A small image classifier, trained from scratch: 96-pixel images, arch caformer.
Rows from block 6, named by matrix and row number. Each number is 500 + 40 x the weight over its row's rms, rounded and kept within 0 to 999. All counts start at 0. Numbers have three digits each.
# pw2: token mixer project (model.blocks.6.mixer.pw2.weight, 128x256), inputs 172-255
pw2.0:450458514567513543516508458444541442519456539472511546543556527483463588559473557491634419522452502523537492514525430469482531551480511528469507477492470462447435515527485489463498503508489455534489486533519533463444567519466560525450478480523528459463
pw2.1:410503513506512503472536576488547511497508535498528556525519425493504494544458540499533590481486485535504464493519536576456557520494530463553547481498499459530488478462467496456513549447506564532539500480479437469535499548455513540453513552497545458496
pw2.2:541453452537474537548480460488479416520482480533427566476511483525523423500488529478505476503577471550576534537433539534492524538465468542571537410570497595523510451565408515498540455480559493485502537594491520421521504490478544476464528480555484493508
pw2.3:487516522454512465541534442524488543493477568508560586463537564507511502475532550482496486455533535510520548558553544462545557448494520474499541543495528495511468510501482503520440488588538522540522512451531501465454553513482542478500563475468512517479
pw2.4:484443502483500488493474544506537520544526456509482449477511495568467516400469482523487479493445485549498435503543518396501533490450540512408470501512532442493549489444513477496470411580488495462444482527541491484486517416433528523515496430570443450477
pw2.5:461499462502516540508515543501488496542495547545405617482483546531588563485491472418585494497479552471477529443512460537467518427529450493460528555465477478522484535485480585550502481447493564461519583518419485444504510510524526479522504523493549522504
pw2.6:571522488479533583508564594504457463462506544509469485539501557488493573430467486482453478445477438552470478526501524495493499484526507501521538419531509427505512492467497514533538496494492495504571460547476483506525497479549492441464490506358475489434
pw2.7:475429433516488557475496512531572521486485567501497494451528542514460556450434543468543541525464552523457534493538455541541514518512454495506465522531551439491480487520505426520551508416479583480500391502539521518612539467453505457530483554499513447476
pw2.8:569542422509534469584502524485534502442530485524562533465456444484497472506581475429535498479466518488430463454548551454400473507537481469515523463420568486488535489494533472519525484461520482530397503485558530469534533489458530426513509465513511446444
pw2.9:499518530499480534536449482449470522476527463500474560463503518548556388494492534496489551540537450525499567555545508518442487488487503587517487430480551493536520567479455479477505508437518473411412495452493524454524513651526514471493544489536514515515
pw2.10:435538475536461522462593508517484505490503468579420494504440453517521459528428469541487552523481544531555476487502529515451459520471503452563525505384487522521541556470497435504517510486470446445503587448518511541474536439443445535452538511462505465486
pw2.11:546546485508515508494497444496534533446470530478462443625450514515454558529475495551420523503454483544456450479523487515526497556501491407620479489492488522446532515552518517482513448518548517481485496585529533472465553480455514415501467584517447474486
pw2.12:486539510431482519503525531524554539473565433556551511500554543530561492502496499532459460520463575509461531530544402480489450511439601504530498385476489516489439493512550488489489485500515532470470411476550549504531514444435497476579481520467520526470
pw2.13:510547513541455485474534572500469506495439551542512509511512534471504596405565483515443405562412521539520452498466533444507439578471558510428514506477519428497491574516543550512500540585518541536505499482605520474560532545432512486497596486543433491512
pw2.14:534417554490519450482502479548472485418516469541536431422492488520428520518504536530485466547476521452463505484532519475491456566532505451559493469480499429552446446461555471507492421507419414395545499568460519549532445566547435518480558541441506517551
pw2.15:519532470503542509491538508396481575537513401513446515467527476483508550515533496477433488547486491497515567514461507481535425541507540511511508530458496514516528530550453513445558504565559582494507463558497506458481553568546518551472486478500563526540
pw2.16:533466479474491557547435561529529564434517564415550468525504487539414516513475467506492431546474454472548431558477514468584483530542471560511621478523528544462424438534538526522542543544518462517424525548506499490500480499503456489524489488548510538504
pw2.17:453452498510492497552546609487470484502487478496589462489533506562540543460488475520546470496444480471519467534552413427509399464476528515460533491488487478503499481556574558519535529476503462507483572614525549542507581496495459565563499493554495487564
pw2.18:525520527526531505531531561491527436440483552550503400509489525518456558520495472521517488439550510563540475525564483455486429535496482444500480564476460527434490462431431492511490495501505498527507500552447516490461543459514520525537462515443471519476
pw2.19:512487495497525461541586528508473525514509485565470493480387439433490524522438476521500529478462474475441577504477495533521503476433513522570503524457472526520414515530519433520521433541544448528511503466443454580477510532518508545535523472547504407490
pw2.20:420466544499572479534559455502423503526515559480550453485554468479577517514538478468482509461500515515525469543386567482489517497492434533536525571463489499488450528461549545536516527525519518407525554500465506524531476413548442546441583510497447483540
pw2.21:464501521472451534471487473585489511464562504423514531453498489484492471494503533426439510449463535508503500475584490492509463473524435435477525544529492512461475470422521484510532570560542483530476589507474466491433482532465485421435458477495548515549
pw2.22:564503476519512541517454491474559498430482507477536548518484454526470531529467453501460405556532465499521452439498492459538530500462528483540476466479564537582502492553546481525385491484466487447525515566513492485480481449541510487487512524508505474514
pw2.23:499441511456486445444466467549506518535593466533503447518544427480459439500532466520470483496485513524526530463505486481518474481437586559493492543526520473512489463511572514523458471478502489545490499498487558527502451495492476507611531516522518547471
pw2.24:492540472485517496511458547508502494485546521544488544507487452539517445502470522494491512596477561502536506505502491512522442443487471584538536492424488520568487451516501528434466547515509572543525495542530528499504462461436459499430502511533531507608
pw2.25:501449497461458496487399551501449455493497533477488545490555439526513495442519532519517459578497463468544502469530475529490473479512498504438602453500487447531484452416456484530464469527521425541510508550523474489458481504506460469563453568492512475493
pw2.26:449498483472537479457524474456487484503551539473434487637490485542453481474498528509432442537438516455540534576550460495440522472478479444502459518577561528463545484479574449492539414447520441502522435514535449533506501458518455475469533572533500459471
pw2.27:447517504521525588467497491546469473483498473486547496557472512507491552521482490529539511508480497520545412549487495510439446511461474486480478567573492489500498461424560517549510488500517505485480553478544503502518514462543519466513495409484500579478
pw2.28:543484555471559551491451536496517511445454563500469544536499530489541472420545470536492535482467563543503483501459462572502445448542510427632552501478487504536508529506562434447483506468454526499486484553532478425528553546404385536448496484499518540557
pw2.29:482512565535491441561526521525505548487523490521538488475518519517511434506518506478532517516490480566479482476473528505494421428500484496544529464518465486438449536538576490506496519446465487501507438474532574504555536464478460533513451532423509469521
pw2.30:492469481437467518462443499512465557467490458470500516408582414587473493481510502498504527492453444441573475524520500485581475471507573469565488561541529423522500573547496480490549504493518492512501511511541470484471569398500430511497510551513505436579
pw2.31:500505544521512511518506488521402536417498489471468497478508500511552613413515541535470456545459522500428564547413533501499562477496474499484516541454525553485502482526453526516558526534500468543614470492521504472515529501516514488461541451535482580557
pw2.32:508547511433457456514482504520547567523436520512552496486545459487499491520552458502494488522508504512507561441427481455522532497457480513460548507457441475473515473532483540508502510463457478486500463482382497503520518571493524549513479500487481417479
pw2.33:516551486438524567536471469494558479502511517450509536528490525484502471516543502426466431512548499515570523482441520488572474536471513535457463528450532517521560480537448559478563481461474522530507534523470546477464516492485471481525564507468566512433
pw2.34:449534481501505431473520505484535613424506421553447520545514488525423508500522495546564505521521488536485464481490514521485518495513512466515491499491495499492493417567521464507469496425461549495472551520516544421512399450503443498504500449416532424517
pw2.35:468544511545422454460468570519454485454443439483520472539447504498445592583462521450476502464520443534427487474424464532396572547474549438509525495567479456471524495492516462576524471530469448511586489518538493528532558489515488522511524519549483484406
pw2.36:471459498493460494538527528532530492488509489506525514448443488565463523492490431449527535500532512497499424510509544480518478522488502416520543497494484405488527544422493491500480515531465493478506569525549464498432525455525478588531420446467485531524
pw2.37:579530539527535513532533560519582478463543488527572569521567527493491490493486541469443469488536513496524510510437501517532518421475483502453517454507491493427458508480443430520552489492435471484471554512507500453509515562489508553497452463487441547569
pw2.38:493587481526498454585484482547616493510473507521504440534529483530513505493503529492488484488534524458568495453453475545534437452515501516481516501435485482537515488505421469459477482553439485509512540459472479480477599447535533457540511479453575611511
pw2.39:481513515461483499483492475563527454484545516510463530447518495543503528479459499472522513487503523535486463444447446504459510526534452556503466604461481504522482467495531476445516532557530596565567528482533540474501456432471535553481476538547460569538
pw2.40:473484515476496458406529566478505487498534517532515499583520561525505584478561564536504359462492523485493530426520486494468461482497472487473470548578486496479479488523570561455508501518409442501528488513541540551502519508514549528514460479503584460484
pw2.41:407489511501538561522551465528528528527532505448476513471499491552546466473612555561522546478576551459569431533462544530520421493571483514482464496506513513477471512543477453529523544561454464560513468495414534421508476474430495463484575467478479462494
pw2.42:472448488521452480498471524527504565490497506493464518542411596588510503505513564493458461530464500545405492481481450561479571521510476459548529440491491545493402513469511475473546519528564464484461522462451489495483540555465487592514511529515511432463
pw2.43:458469395461459464522447467485526425529480558469479493449493550449499483477517471461600480459498434489577529539507502488488426538551469481474509451484521469410481574537539465485589485517497499465575504538545460539570515475501458484532508516516518543495
pw2.44:535522481495473544517453474515522439461475520546429472468521506506485458432471518504552481530549480558560497459537518513538516501538472456575521517572421512514526501489609581493501473591574439536562537505481456477450520537511507480439513460474489469516
pw2.45:535467527536512448483531528540509488514413525527588474528513532547529447514509502492472561514498507392529455467483494533497521559512504428506526578463501406493451513471471490543452532476509522529476523497491455456519540552469425517511530472577462499417
pw2.46:475501459479451433530482492521487507454501498529480509415476530506533491512507526486483511584474514460519413500511540485480509613468487548570550566524520526552493515475535531484543493496470471495525545551453530433556519456553542452473533376524488497482
pw2.47:485404488447532556439479495438494517532522481511505402528453447497501516532507416480471508479560425513455488525529463527540493470529461532514536472508479534541463475523541563444491477571468570523467448542388528453511501528473456516465484491519579480436
pw2.48:478439477465486475456524488506493501485497505548540529516477557551464492532459494487558473456440526489515541545517528565508582487427506538505481538517483455502432509513552504447521417468543441535448488478517515530580474440498508453493402542478472447512
pw2.49:523462489482565461455514524461529530607474493519483492523516459439430454493539517506566526553455568483537492541539558493473410565457526446443488510446464531485584535478556497467562503542623518556544511502496508507516421506536453467548562535475511461470
pw2.50:455523450482516484539518570499492439518463513599437499480536519521525447515463485511569475483528439520502474510491492510526451499477531508441523486490555440528514465471512447451479513540559476489573416537519521477468495472559505448497528481515441543496
pw2.51:471527489486488496442505502527453525513525533491533527513544546373533553530562498478429491513550538502474542524507486463489478453504411484514467486446498444498515461480534493497557450509473432522551522489548511526468552506528473490481521449485500513525
pw2.52:504468504487479476482459507522451524505447521523513485462510573515465541494505510495407526491455443507507538509488495460507430470589458504506476447528532516561511470502532554474502533512530497492545487533435483526541516504524475463518505549507425474580
pw2.53:503422539524497397501511499536460459498449523493484506620530482528513412484507480483472433506505513493488470471485481519483526526559446495512511542522518496517477444485500518536610447406490480550518516491514613507510461559567510502430473542541432553495
pw2.54:476459435503568429506534532485530472510486551527560520419537549484468537536444536422484543507511445505482456479511488493518511594534512442466550487594543474456518469521453478485498464488555523509479507536381540588449528490489460519550501483506576490521
pw2.55:445373466545493556475481514564449543401505525447533501439453462497519505511571519507507520561448461454459442431437467479517450519462534534472465456482490499492504474533418417517485486436430492585502557447517473480494508533556532456514524505476556534564
pw2.56:522518438554479489484505448462513508409480428446488470536433474476501431478484484526481474536507485470548478458505499478469543502506563529527527582513468547520522447558541540516520518569534488541442525542451508578487554491504594511578524530523450494486
pw2.57:508488569478509508476522485487462542441502528515501510478441439485458525510467414507463471503569496538588486509462554547513498532495498528574502553479501474534499498492447526494496532553511434466448521457510465507489481477532466519450484554520575491471
pw2.58:498508440508497469527428493510483444519482467507453419573492529537543461472468478485515445494462529448547549485444427471542525513527476487477500528519593536545494475538501507461465520544463504433559512425522524533565489558481565553508523476416495439520
pw2.59:450539560484543438539456531585499556565527458415568495532484461515512465434514511520551547483527501459510498469489553473566560496534536458513429569527560470498570496514485445526461408578435521480475512560548455499491408544613492491488493535474517496457
pw2.60:546425512488424509467555412487454427483452412543566428511484585550494510514518509464441514532583526484511506410505489521551497518531475500440474449496503464533538471493424518542506504486459473483582532499502472510543540508467561571445556548569557487490
pw2.61:512417527634547470435570474507502515552563445566454521536570484497458485543556526516545500455518444541507490521594520539511416476501547560528461465607539488434434552510520536553513484504464542465489537501498575499526526491487500497476498490484525498428
pw2.62:462513472453515525513518514430475522475511512562468507554511419449522489518441450542543433491487444472455490500408499509426567497497513489499478474532498440533473528511462503485523476515446524489455494485480465503495470374525546540465507539409537463468
pw2.63:510486456552489477426499550475494506514490486519636549382464488557426434476616534476484615472479530467466488508503458518528490522482522494476515504472506515502476449483521497527539505403549539495446505576532517480533490513507433561482626516523508505511
pw2.64:492468431489498486404519500503510524451496559479485596534506559497434522505542503488524473473451519516446562565550611508543476460573455491510506552537502496484573469427424535489497509470456496526532478476475535476502454492542524455511445473459499504456
pw2.65:467450533465550519478508523405459529479564517449482455503499549470483501508530526540502482550495527497451515488496540482519471527501532519507508510481500540540535455520583521476524555494585484500476542495501572498479540504502538530570426520443466482482
pw2.66:515531519494496491567532431509492486523514457502523487488507473534503551522490532457493514519504472515471540494505459503551448464558583479527495469522505534502424587537494537473540532438455513519524474564515503558529490508506517543411466489509528613465
pw2.67:450524525491504510557488481509517461467466477527499523602493514440588441426544523538516560504467484559506477532565455497485487474494470445579499463503476490509492461431457497506600459473518453479478564536509416482495558493557518527452523475540450483481
pw2.68:432521543502442468518524513568506511543480496474564549516497474524513497521470504524555470398481498488505443509521525515561583429537522499491477469557491455479495537504436454476571510495505520426442530501456439515500497525460484526599547532526501451460
pw2.69:534429487473546512546452470489571503508429470518553474430474530420443504594520489490500507560499467449514496500553500457584496447521463480501475519529503561481410497528519546536503504494513523516603596445540529418482525447488447463485519559486475486525
pw2.70:505487497504541482486517586522537528569521430528496438493579451581449493519521503486543510440512480522594528492491546541509431520444492530466464577518518483478531537548482505456473507523510548516485424454522477549542489513567571548455554566439593513450
pw2.71:471473506499522466554479463515509478525525446433488516387505478443555523470529505438538588502477491483482578547448513477510505497505491475456549576489456529468529509480491510509527571549504541508450475515502491490511559462493516479527509536482445468543
pw2.72:579480476528467427511446477414474496485560415507562497495478525457516472479497499482466443520463486474457421467479503566455495477478510512463549494536394537451489466523467484488547522532529527483532500493465446525427419461443440526482505530416543444482
pw2.73:518505469425494539512504511545549536477534535477490469438438474528508444549484506549520520528511568426511462444486458483557541527505574493469527468426561544448566530568467441540452487511482526541377476501515570452493503500526524493473451484520564484502
pw2.74:482495485535548466522542541573459530532490457533499495529465509491524528478510598514554506448509520582571621526467434530447533478460505500548513466495463538512571483504521513454528494517499485448528502532521497519463430493548496465525502530520481470480
pw2.75:510544474477557516474477476506551457535439516537473514537523453508528586478524503559438465418525513472463578447497475485453506500565498524498556559507421497510463503528549491469434561511539549466426545423558497462450581442500465523497519533535494502472
pw2.76:490497433480578487501481515472451566505528497532504531520468509458486504521519483531576504432513421429500473573482474486450612511529462485483542435514488449544458480496528451474473513551483410478512526536532524506483512464475438526527482540512533483516
pw2.77:524534531551551480485520466511516489508511496496521530598511504537482511464534531456516470518491527505431461442495590436601518580502546552488474468527480516458532490552541515571516462554548512563560495470510478456595524409530473483462480497521594551434
pw2.78:479495477514497483417536609538535576567498498517545510515454487498430487511526508533474419472516521486489489475540494531529432526497522492518583507410532486489532502480491478532487504562563529513543523478536516562481526452471479465548503497514440484405
pw2.79:483417583435572516502510494526492575478552543492477496545529513472457500474492467539572525487477538465522500491537543482524553471465547575565408480494441478484438547563496450494518520457462522503464574470439493503469513524488478485497454441516456487469
pw2.80:482515540509520504462538558491494505542423473482501431449477596476539437523518521497473519559495514525449477473560480519517473542533516476508522531512529478452510465480578465464439488525465532461600485540480533447497489621572519473530457475487501523506
pw2.81:542555537451536541511537512554529432500508437492498472481468566447513499415527509501485497541545467435457474500479548485498447501581518538500508546460576445522486493492424557516498422513512494463537507416500452491494433506573527458535504543472503471531
pw2.82:516522432417472542449484478511429495445504570463493448481512463439454565512557433489509457451510521474499436432540463462505456487504489517499477500443545465451505470481498527554493454504476515504518519430559480529499471452490511531469416504473483433516
pw2.83:479412468415512524526540477454542485454506475564486467553561448528510465526437527453481474536490454509467488538578481510466553561513481522504430491514538445441446460456588478511542475534442569456445471521469439504553512407452506532468422455480542549540
pw2.84:524496579412529462436478416517483497535554485498527491594459539542457523489452483532514461462464550479538512445518483526452500499550526536553486478541491457483545530501528495440453537479491498576513553513505461477557496519509517519481561555551470521470
pw2.85:451548511474452505546540515449537478477492524546534525507503514511541477540463577557508442532489517500419573528484453512510468509555503470505553505514487531465481546543446517525448502438456518487518460431454520467497502509496468555604537536519530540578
pw2.86:506540469412535504556464469478577486513412510446526556429468587498395494530510456489585525511563501569533518471496479518505479497488589499519554474546478492517474532505530486471532482513489455473491534468507543546466443459518481468474468488405549499538
pw2.87:427448501539540482480552496514481472458573552520467519551541449518456492457490477481437500542482565551492383560513466517572587438430530423485476522540464505473459535491427483536554504501485531566486492456474523484487493509462566474497470467513529511489
pw2.88:505504435468474481509451514481523542514476476551525530423442602501508540477480497588551514557515477455524503507417496434545446569570547486484498466498508465478568520511501466544489528487562556545520519440452529438540477534543460560466495522449464581543
pw2.89:485554486491478418533546480580474476454516508480528542551467500479467472471567502487452436487519448500498501522488556535494479413484530483477494446527463473540463503460468491461480482411555512475517426529489495560461431540442536502472508475581470491455
pw2.90:544547485500451508491554463490570461491573533556432492513434447554552410562562505495536426501473503506535418442463475509443405465496592551592509541517471476550485501526468543499561464516542583490516573534541502473507476594506473509538519464557543482452
pw2.91:504532491546450453502507505475482558513535520495492540532498541530486550481473503502516562481452498475538460527447476452497536537445520554492538507432464501492594536482556528540470502499556501510541448573546447456485519504499501472506422457531488446535
pw2.92:530547528448521483509447487515426465470485445501437503497543528475497491501451511436580482515490476542403480482462523525485488536528506468541470453472488514505533540481441536504501472510442495477504456466507469477519510501500573508395466438606566519444
pw2.93:541419452504528562514489476498555463496483538555503489476424498521455480482470423541510474498495469543567550528538501469489484471500513465460484383555461437492520500471476450451464502536483490484600454520495548521448475519476501529491470582552458519563
pw2.94:495546540544508489500566518457544430455532488522498509509507566533536399526481485499461482525485474526488478492576498463437541489529516508535534565463473479484496503478510482551488492507454524602516610535449488523505453568425484567502458416480508555482
pw2.95:428513467520526431495431579485533500522503513487495478383534493465469550506558507568514470474566464482493531478518455473465453466519550530488525565518484480388451463444481515539514496559533496516468411529496502526471476517468500461467451453508475480531
pw2.96:589529522432491544488545450529489501427467492510471504504521434511508544461505487490503531477518468535443496530509484494493517472431526453507525436483516548545576497503500516460407521438519537480562451434561562480490486532459512509520535470430517547430
pw2.97:509485489472507489541449503421486493526526558468484474429506514440533558501533519410508463404452457521540466435490530466567475480432446531534503502488463499475507449409456556510468456407528520466528515466468536509512499466485552477483494507484475487507
pw2.98:510521576456410490485531485566544478568499515475470477536485469480484533482414556496526532491500455511471495540487525510510522533465456524530451570524477490518467485435449422550521479470560552470506510516527501512502472562527426475459529570469437434497
pw2.99:469546518519475530511503513446559597512491513543494475547513522462488551498497527487494519500422509445427470491487479489462471506524528506485477381534423442514509483557425447497461453471590512534546585486430528511542535472470508515489458570545484573487
pw2.100:560542574474470490543485492461515491518502468429457537492525512413513501471494544527536525532510501472543419527506483548487455554474526577473504502591520401433514465615453493539440492536518551519448517564543447431506499523525481571518537536485396510555
pw2.101:548516469445547571431593455521449459534576554513480549479543526561515554424447477499519463461497437555536535544525469526521474465492506522524509526483478500481473458525508493471443483459521556489503469521499517568517498464466492480482465493549494496589
pw2.102:504533493501526603532426505458482540501414552585530469493530616505533474469517523592451595508511493473463533456505505445554426488502577480545490544448510591487564471420512485488460496494493548526531509464490515531591489540537545544483482502478568458519
pw2.103:461515436595516503488519491542425524473508452441482493441519571483479437468465446492525551533430497501464531530493539475481471441528560507444488432505426511507512528504555508461430496494503507456580489494506561504451464433529509540496574435496479489486
pw2.104:490452503493511542454488504532514523529523553500527613481460476450495453456419551482469474483497505483571491510543465468556476494466419510498488408519478506564447490533510411507512578475450485509492554521522486417585526498500545527555508467513507462530
pw2.105:485555553473516559514472478483503503494447425440537504525534469506492431515449521586478543535546452479476532500449468521456474560516461530511441495527514460541456495479602523483506550581415519507508469509513484582480546473543476472388520446482430572478
pw2.106:495496529459526488478534454508539533513478477501434495560432504512438515473499509495489521512471442450491468514502500472453515499555492492456477514515563476510477528452515508575516443476474460497482482529513538480498486504489522547431522549534492488564
pw2.107:516478520557587564469504531474486557536492477520484518510469480486457555483501544503528490445516507527507451467461472498495530583502492444529477429485523464516538465491492495515504434479474488481481462474500404477500513478600498558564451500470493420447
pw2.108:570550479480523490507532444465531482496493524502505486441447468579483458403470542531521514495497556382560537526428499468468477484499534459527548538502444551524477502578520460535503470460457534528440487542498417583472448470440523459482544548444553529548
pw2.109:495522499504529452504535483480450455514539473513497470472515492547444493504503568526450548447434489451463440548554550538502547476585529498473555548560546522466530534501506522433578467538523500452601484459459475548492513481479530522531457558509472520570
pw2.110:487619471448497581469492508511519433519441539514564460487470527441456443509515526520480520443505477457524517487537512466572529499417510493554410532507506499457533423513576473498447515449486485509391489506492500543487475488481554509432486509503466534441
pw2.111:513494562496475515496561494453449502485443475591544492620596557497544603538561452541528499576517488455533436505548529602553531457507432515486552491513504456485514487471524496450520530536512530536492524511482533515539465432557456478546476525485529479496
pw2.112:507449525383465558587540449493533548487494521574477465517544566548481514466531502512529494507448480515554529473595527454503468497559524553577497506503476484533523502531522556518476470480587503414517493560534458501505535528497475511423524477483460501498
pw2.113:551496520490437514498523536429494473497497508497549516537520505498497465474497515507499545529477526550588472555435517561613499454528486527502462518555497550454515488477483486504499488457486469536493494444483469484511542504477527458563512524497449505478
pw2.114:450441522470485575514516484491491502484472486561504440423532438514513451544569514519491494457531533514428421513543554470469547481506538478535437537569548491532498530473501483492587491498437500515413455516421511467521528489475496511430510531534458444522
pw2.115:504445463486530526559470503475521521517494476497524521538511513450537614540507459505512447518471535491535491480495549482487500516534488523482574523503505494492534561514512496445487500476524523470426464514562496483521501495497479515489531470474519497468
pw2.116:476488517472452550518430489535529507472516492385441503467478410460519559468437494514465571546429512506531486487418525530516489537502479490513477500469473435529489454538531487475514533549440505511523460507523503484468460563502464463606495512404473536554
pw2.117:511499508544410511542551535495550528473496549482431445521491520514483511507508575486519486548513492501533567492511531426503454558536482450537491487504487508473438498550553522536490522530530430481580524436473497586538525425470432529498469477516499563598
pw2.118:440475486484530565570509438552560505503555465461595411474516567441507562472483497548501478552505528449452489485470554465437582547511501545579479515521550519533444528482447517485530505479509459553437448559565493552456535523527494454489506414513520538456
pw2.119:508491494519445381586493525428528513494460507549472470516497544547534507494419498536460479488462475418493523565496565482549490475487493600531525539493512507507498459520511517464463471460553472426508526508486577536561525495449484543523464583571480421491
pw2.120:476588523476461464509500486580449474472509558503566492506492592485476496483541543595474448492564527451572448439443455484490473554474479498523492376406500515450463492482527538459513552498512564495477571520490526462406448467516485438474474501514524579508
pw2.121:480442521562480467509516426441541490582502538493476495469415534555525451430496492440607495486492511495573513488511497487456512498456492524466489495452474473448507505504462492465500436484526480504530442511473489511531539435456533496532496491519521550538
pw2.122:487472508430500443497531545434495488459515487472625473488483470511482490544586621513465502500528511467401561483432478463471428515500481474508446459530458481477503565529477539513488504583499496539532481450467468541556495534459449434475507469534470538526
pw2.123:422501471540450513412443521507557474500593484501467402536439469440506471483473491469462438528484561502548468467554452519559526530538494552455508573504441535492479507524469519536443470520581471485432452521548557514510519526524538534511470508451522423465
pw2.124:501516460464561559490448539584465539514486448497499445543508559474533546479551515538537512513493414525519548482488456558494515411574535442529452508506466485511443510511472498415498473464479513446522477506467572447472484498415522481518563531415515566498
pw2.125:516482424457468516551476468513503445463512517466528438396436507475537441560553450470444497505444516474410525457544484505466505530540478503542525461516523453467510508484487564470521579474430439450472476436466481470483578526493447496553446463518501551570
pw2.126:500515504451528620461368451524526544506472449522460536489504452528519483493548498493502398524490470548543496525493468537477410447471397521473477542484517465525484552462495475534557441488493511461515473473514559502494484508450488438446527537470512440512
pw2.127:502569509421495569516505509459485510550458448479498456451480482470461433506517471512516488488561559470453454511486536493544537504512464529555436519453535503465505482549447508518469504507488476445496555516456530516508443482500479483477584513543401514452