A small image classifier, trained from scratch.
Model: 3.7M parameters, norm layernorm, activation swiglu, patch size [6, 6], depths [4, 4, 4], widths [64, 128, 256].
Training: 16400 steps, batches of 384.
Data: trained on capsule endoscopy frames (Kvasir-Capsule), 42238 training examples, 149.1 epochs.
Rows from block 4 of a small image classifier, named by matrix and row number. Rows with one number belong to one neuron. Each number is 500 + 50 x the weight over its row's rms, rounded and kept within 0 to 999. All counts start at 0. Numbers have three digits each.
After each neuron's rows are labels from the 100 images, of 14848, where the neuron reaches its largest size: "strongest on" is what is common among them; "patch colour" is the nearest of a few named colours to the mean colour under the peak. Only what is clearly more common there than usual is listed. The data: capsule endoscopy frames (Kvasir-Capsule).
# gate: MLP gate (model.blocks.4.mlp.gate.weight, 256x128), inputs 86-127
# fc1: MLP up (model.blocks.4.mlp.fc1.weight, 256x128), inputs 86-127
# fc2: MLP down (model.blocks.4.mlp.fc2.weight, 128x256, transposed), outputs 86-127

gate.109:496510488527586551489568428609496486547498552473533554572520416483560492528485531485557504488539577442535478509528508549631457
fc1.109:589522462526573525574478415545624550507464482519483554452365528461504547550423512522481475509468560491520408525563454422553467
fc2.109:554515562464567483450450452512486488542514480435557580569563585468538523394511485500506524466477557481506441508512506418435506
strongest on: finding: ileocecal valve
patch colour: orange

gate.93:386486510623527525520459517548361453504638521568397493453485466589481468594520610472565553480538454508504539468449495456411463
fc1.93:510568494425460392422480516496544499408450522511531548545406528533475541528522501460533503574496506542501545535495572560478488
fc2.93:542468511452513561477498508439543529484497486452462523497537449443533518469549463523555505529538503458476428560494516444435499
strongest on: finding: foreign body
patch colour: yellow

gate.153:563413471587511436598524443464478411508427392474476409562449537540546500488513549520535516561511456452449495563494471526464488
fc1.153:515423488466513571483452446519566501511548493449519512345524533583417479500390468494437487419458432568501575485539539502469421
fc2.153:511558449525520518449492497478426449554542484526457454574544468449497467467518427513509507540533426437475434490473505471549498
strongest on: finding: ileocecal valve
patch colour: pink

gate.16:521457535557382478470543500490534490521582499413552525520443533522574521520455539463527452555426574456511502565528517572558546
fc1.16:511472515558511572493536550502462565498516439466498558523595586450489597550450537513494487397526452514462559536535476498488544
fc2.16:521564542642546519530552582486454442517480521515470590463495525468507402486472543490574546467454455488451466406538436446526488
strongest on: finding: ileocecal valve
patch colour: black

gate.208:483512490471509469512482533480555556495470493423610438435490481572438518583461566629537554494548616503411439482585489529480527
fc1.208:523521479500487434432525476505599451478462425528366424563415413519393537470478591536463460498532404408553527518495467507489489
fc2.208:582475516468563474487466399527520480493462460585572541585565570461522480426513479526496505589496477532585420500409530554533528
strongest on: finding: ileocecal valve
patch colour: orange

gate.101:489468525503445508563484427554448504523485500571457472508592551504427578565563484459416529460505541525504456541597417475507450
fc1.101:486473499471525463445621497487477537416428526454547516507411473568478450584476560522505523462535542431441539479458571440480509
fc2.101:514452555380528434521552398574503421482526515488465432482507488537523493565538530493499545496426507507442533438572467480552410
strongest on: finding: pylorus
patch colour: black

gate.45:556558496501516490485612537515527566553422533490460576480444367483510496605465485489544576513509456513452461460504524472413566
fc1.45:495493583520511426566469564435569498411478517575500538548612475504447547382587570530433621461404518488393543494505453499355511
fc2.45:459495470515470478420524495531468501484535533505387444560537474544490558421396578562470545567483557534544456483435555459582430
strongest on: finding: ileocecal valve
patch colour: orange

gate.241:479559473549491496525585563504542502627540458504504573586442462468573524497495520446517552470485602453455493500554532520567563
fc1.241:574453433500524481553496504413584595453527578453447537425581468472499480466573490574477422528456478498541392583503501468477530
fc2.241:526478492488521539449455564502480521465525545542425490402474414527512539504545508423399519579483436510506437525513495587533443
strongest on: finding: ileocecal valve
patch colour: black

gate.140:523479455565513490465562499392512567488559540475509441512510500470488519489427517444528547543571395506487438502421523565470569
fc1.140:456435471489491471560561547415489470551550475576468496426573455527514493432528518439420553447527516445576523513480511498548382
fc2.140:535450486472487510504432406509453473441554555495476594527403473531467583481516423517504506490564491486507474472575567597493496
strongest on: finding: reduced mucosal view
patch colour: orange

gate.20:544515535426463509571453469491446545519520481488513399509556472494503484425419416467481485452544524503523450539477531512422486
fc1.20:528492508525515512371501527504461437424560588581493468545402503624494494514496534540534479551525470452518434479513518519503521
fc2.20:493446511436414537498513462509523525490513512450489390454531425461483483513523418516469505509363496591543438471521509491409459
strongest on: finding: ileocecal valve
patch colour: black

gate.162:430543476487533479476517435465462412572594496446519491541529470443500574503459434489480486468479494522542501453524472488502534
fc1.162:444446470480440540533477440442438508549566463445526498503563429476564647510505605489523531487475560553507489426556551523474479
fc2.162:442575394472479506445453434567522540552464558493451531522568439463555488461526521525548465510472453591471527475516565615490514
strongest on: finding: reduced mucosal view
patch colour: black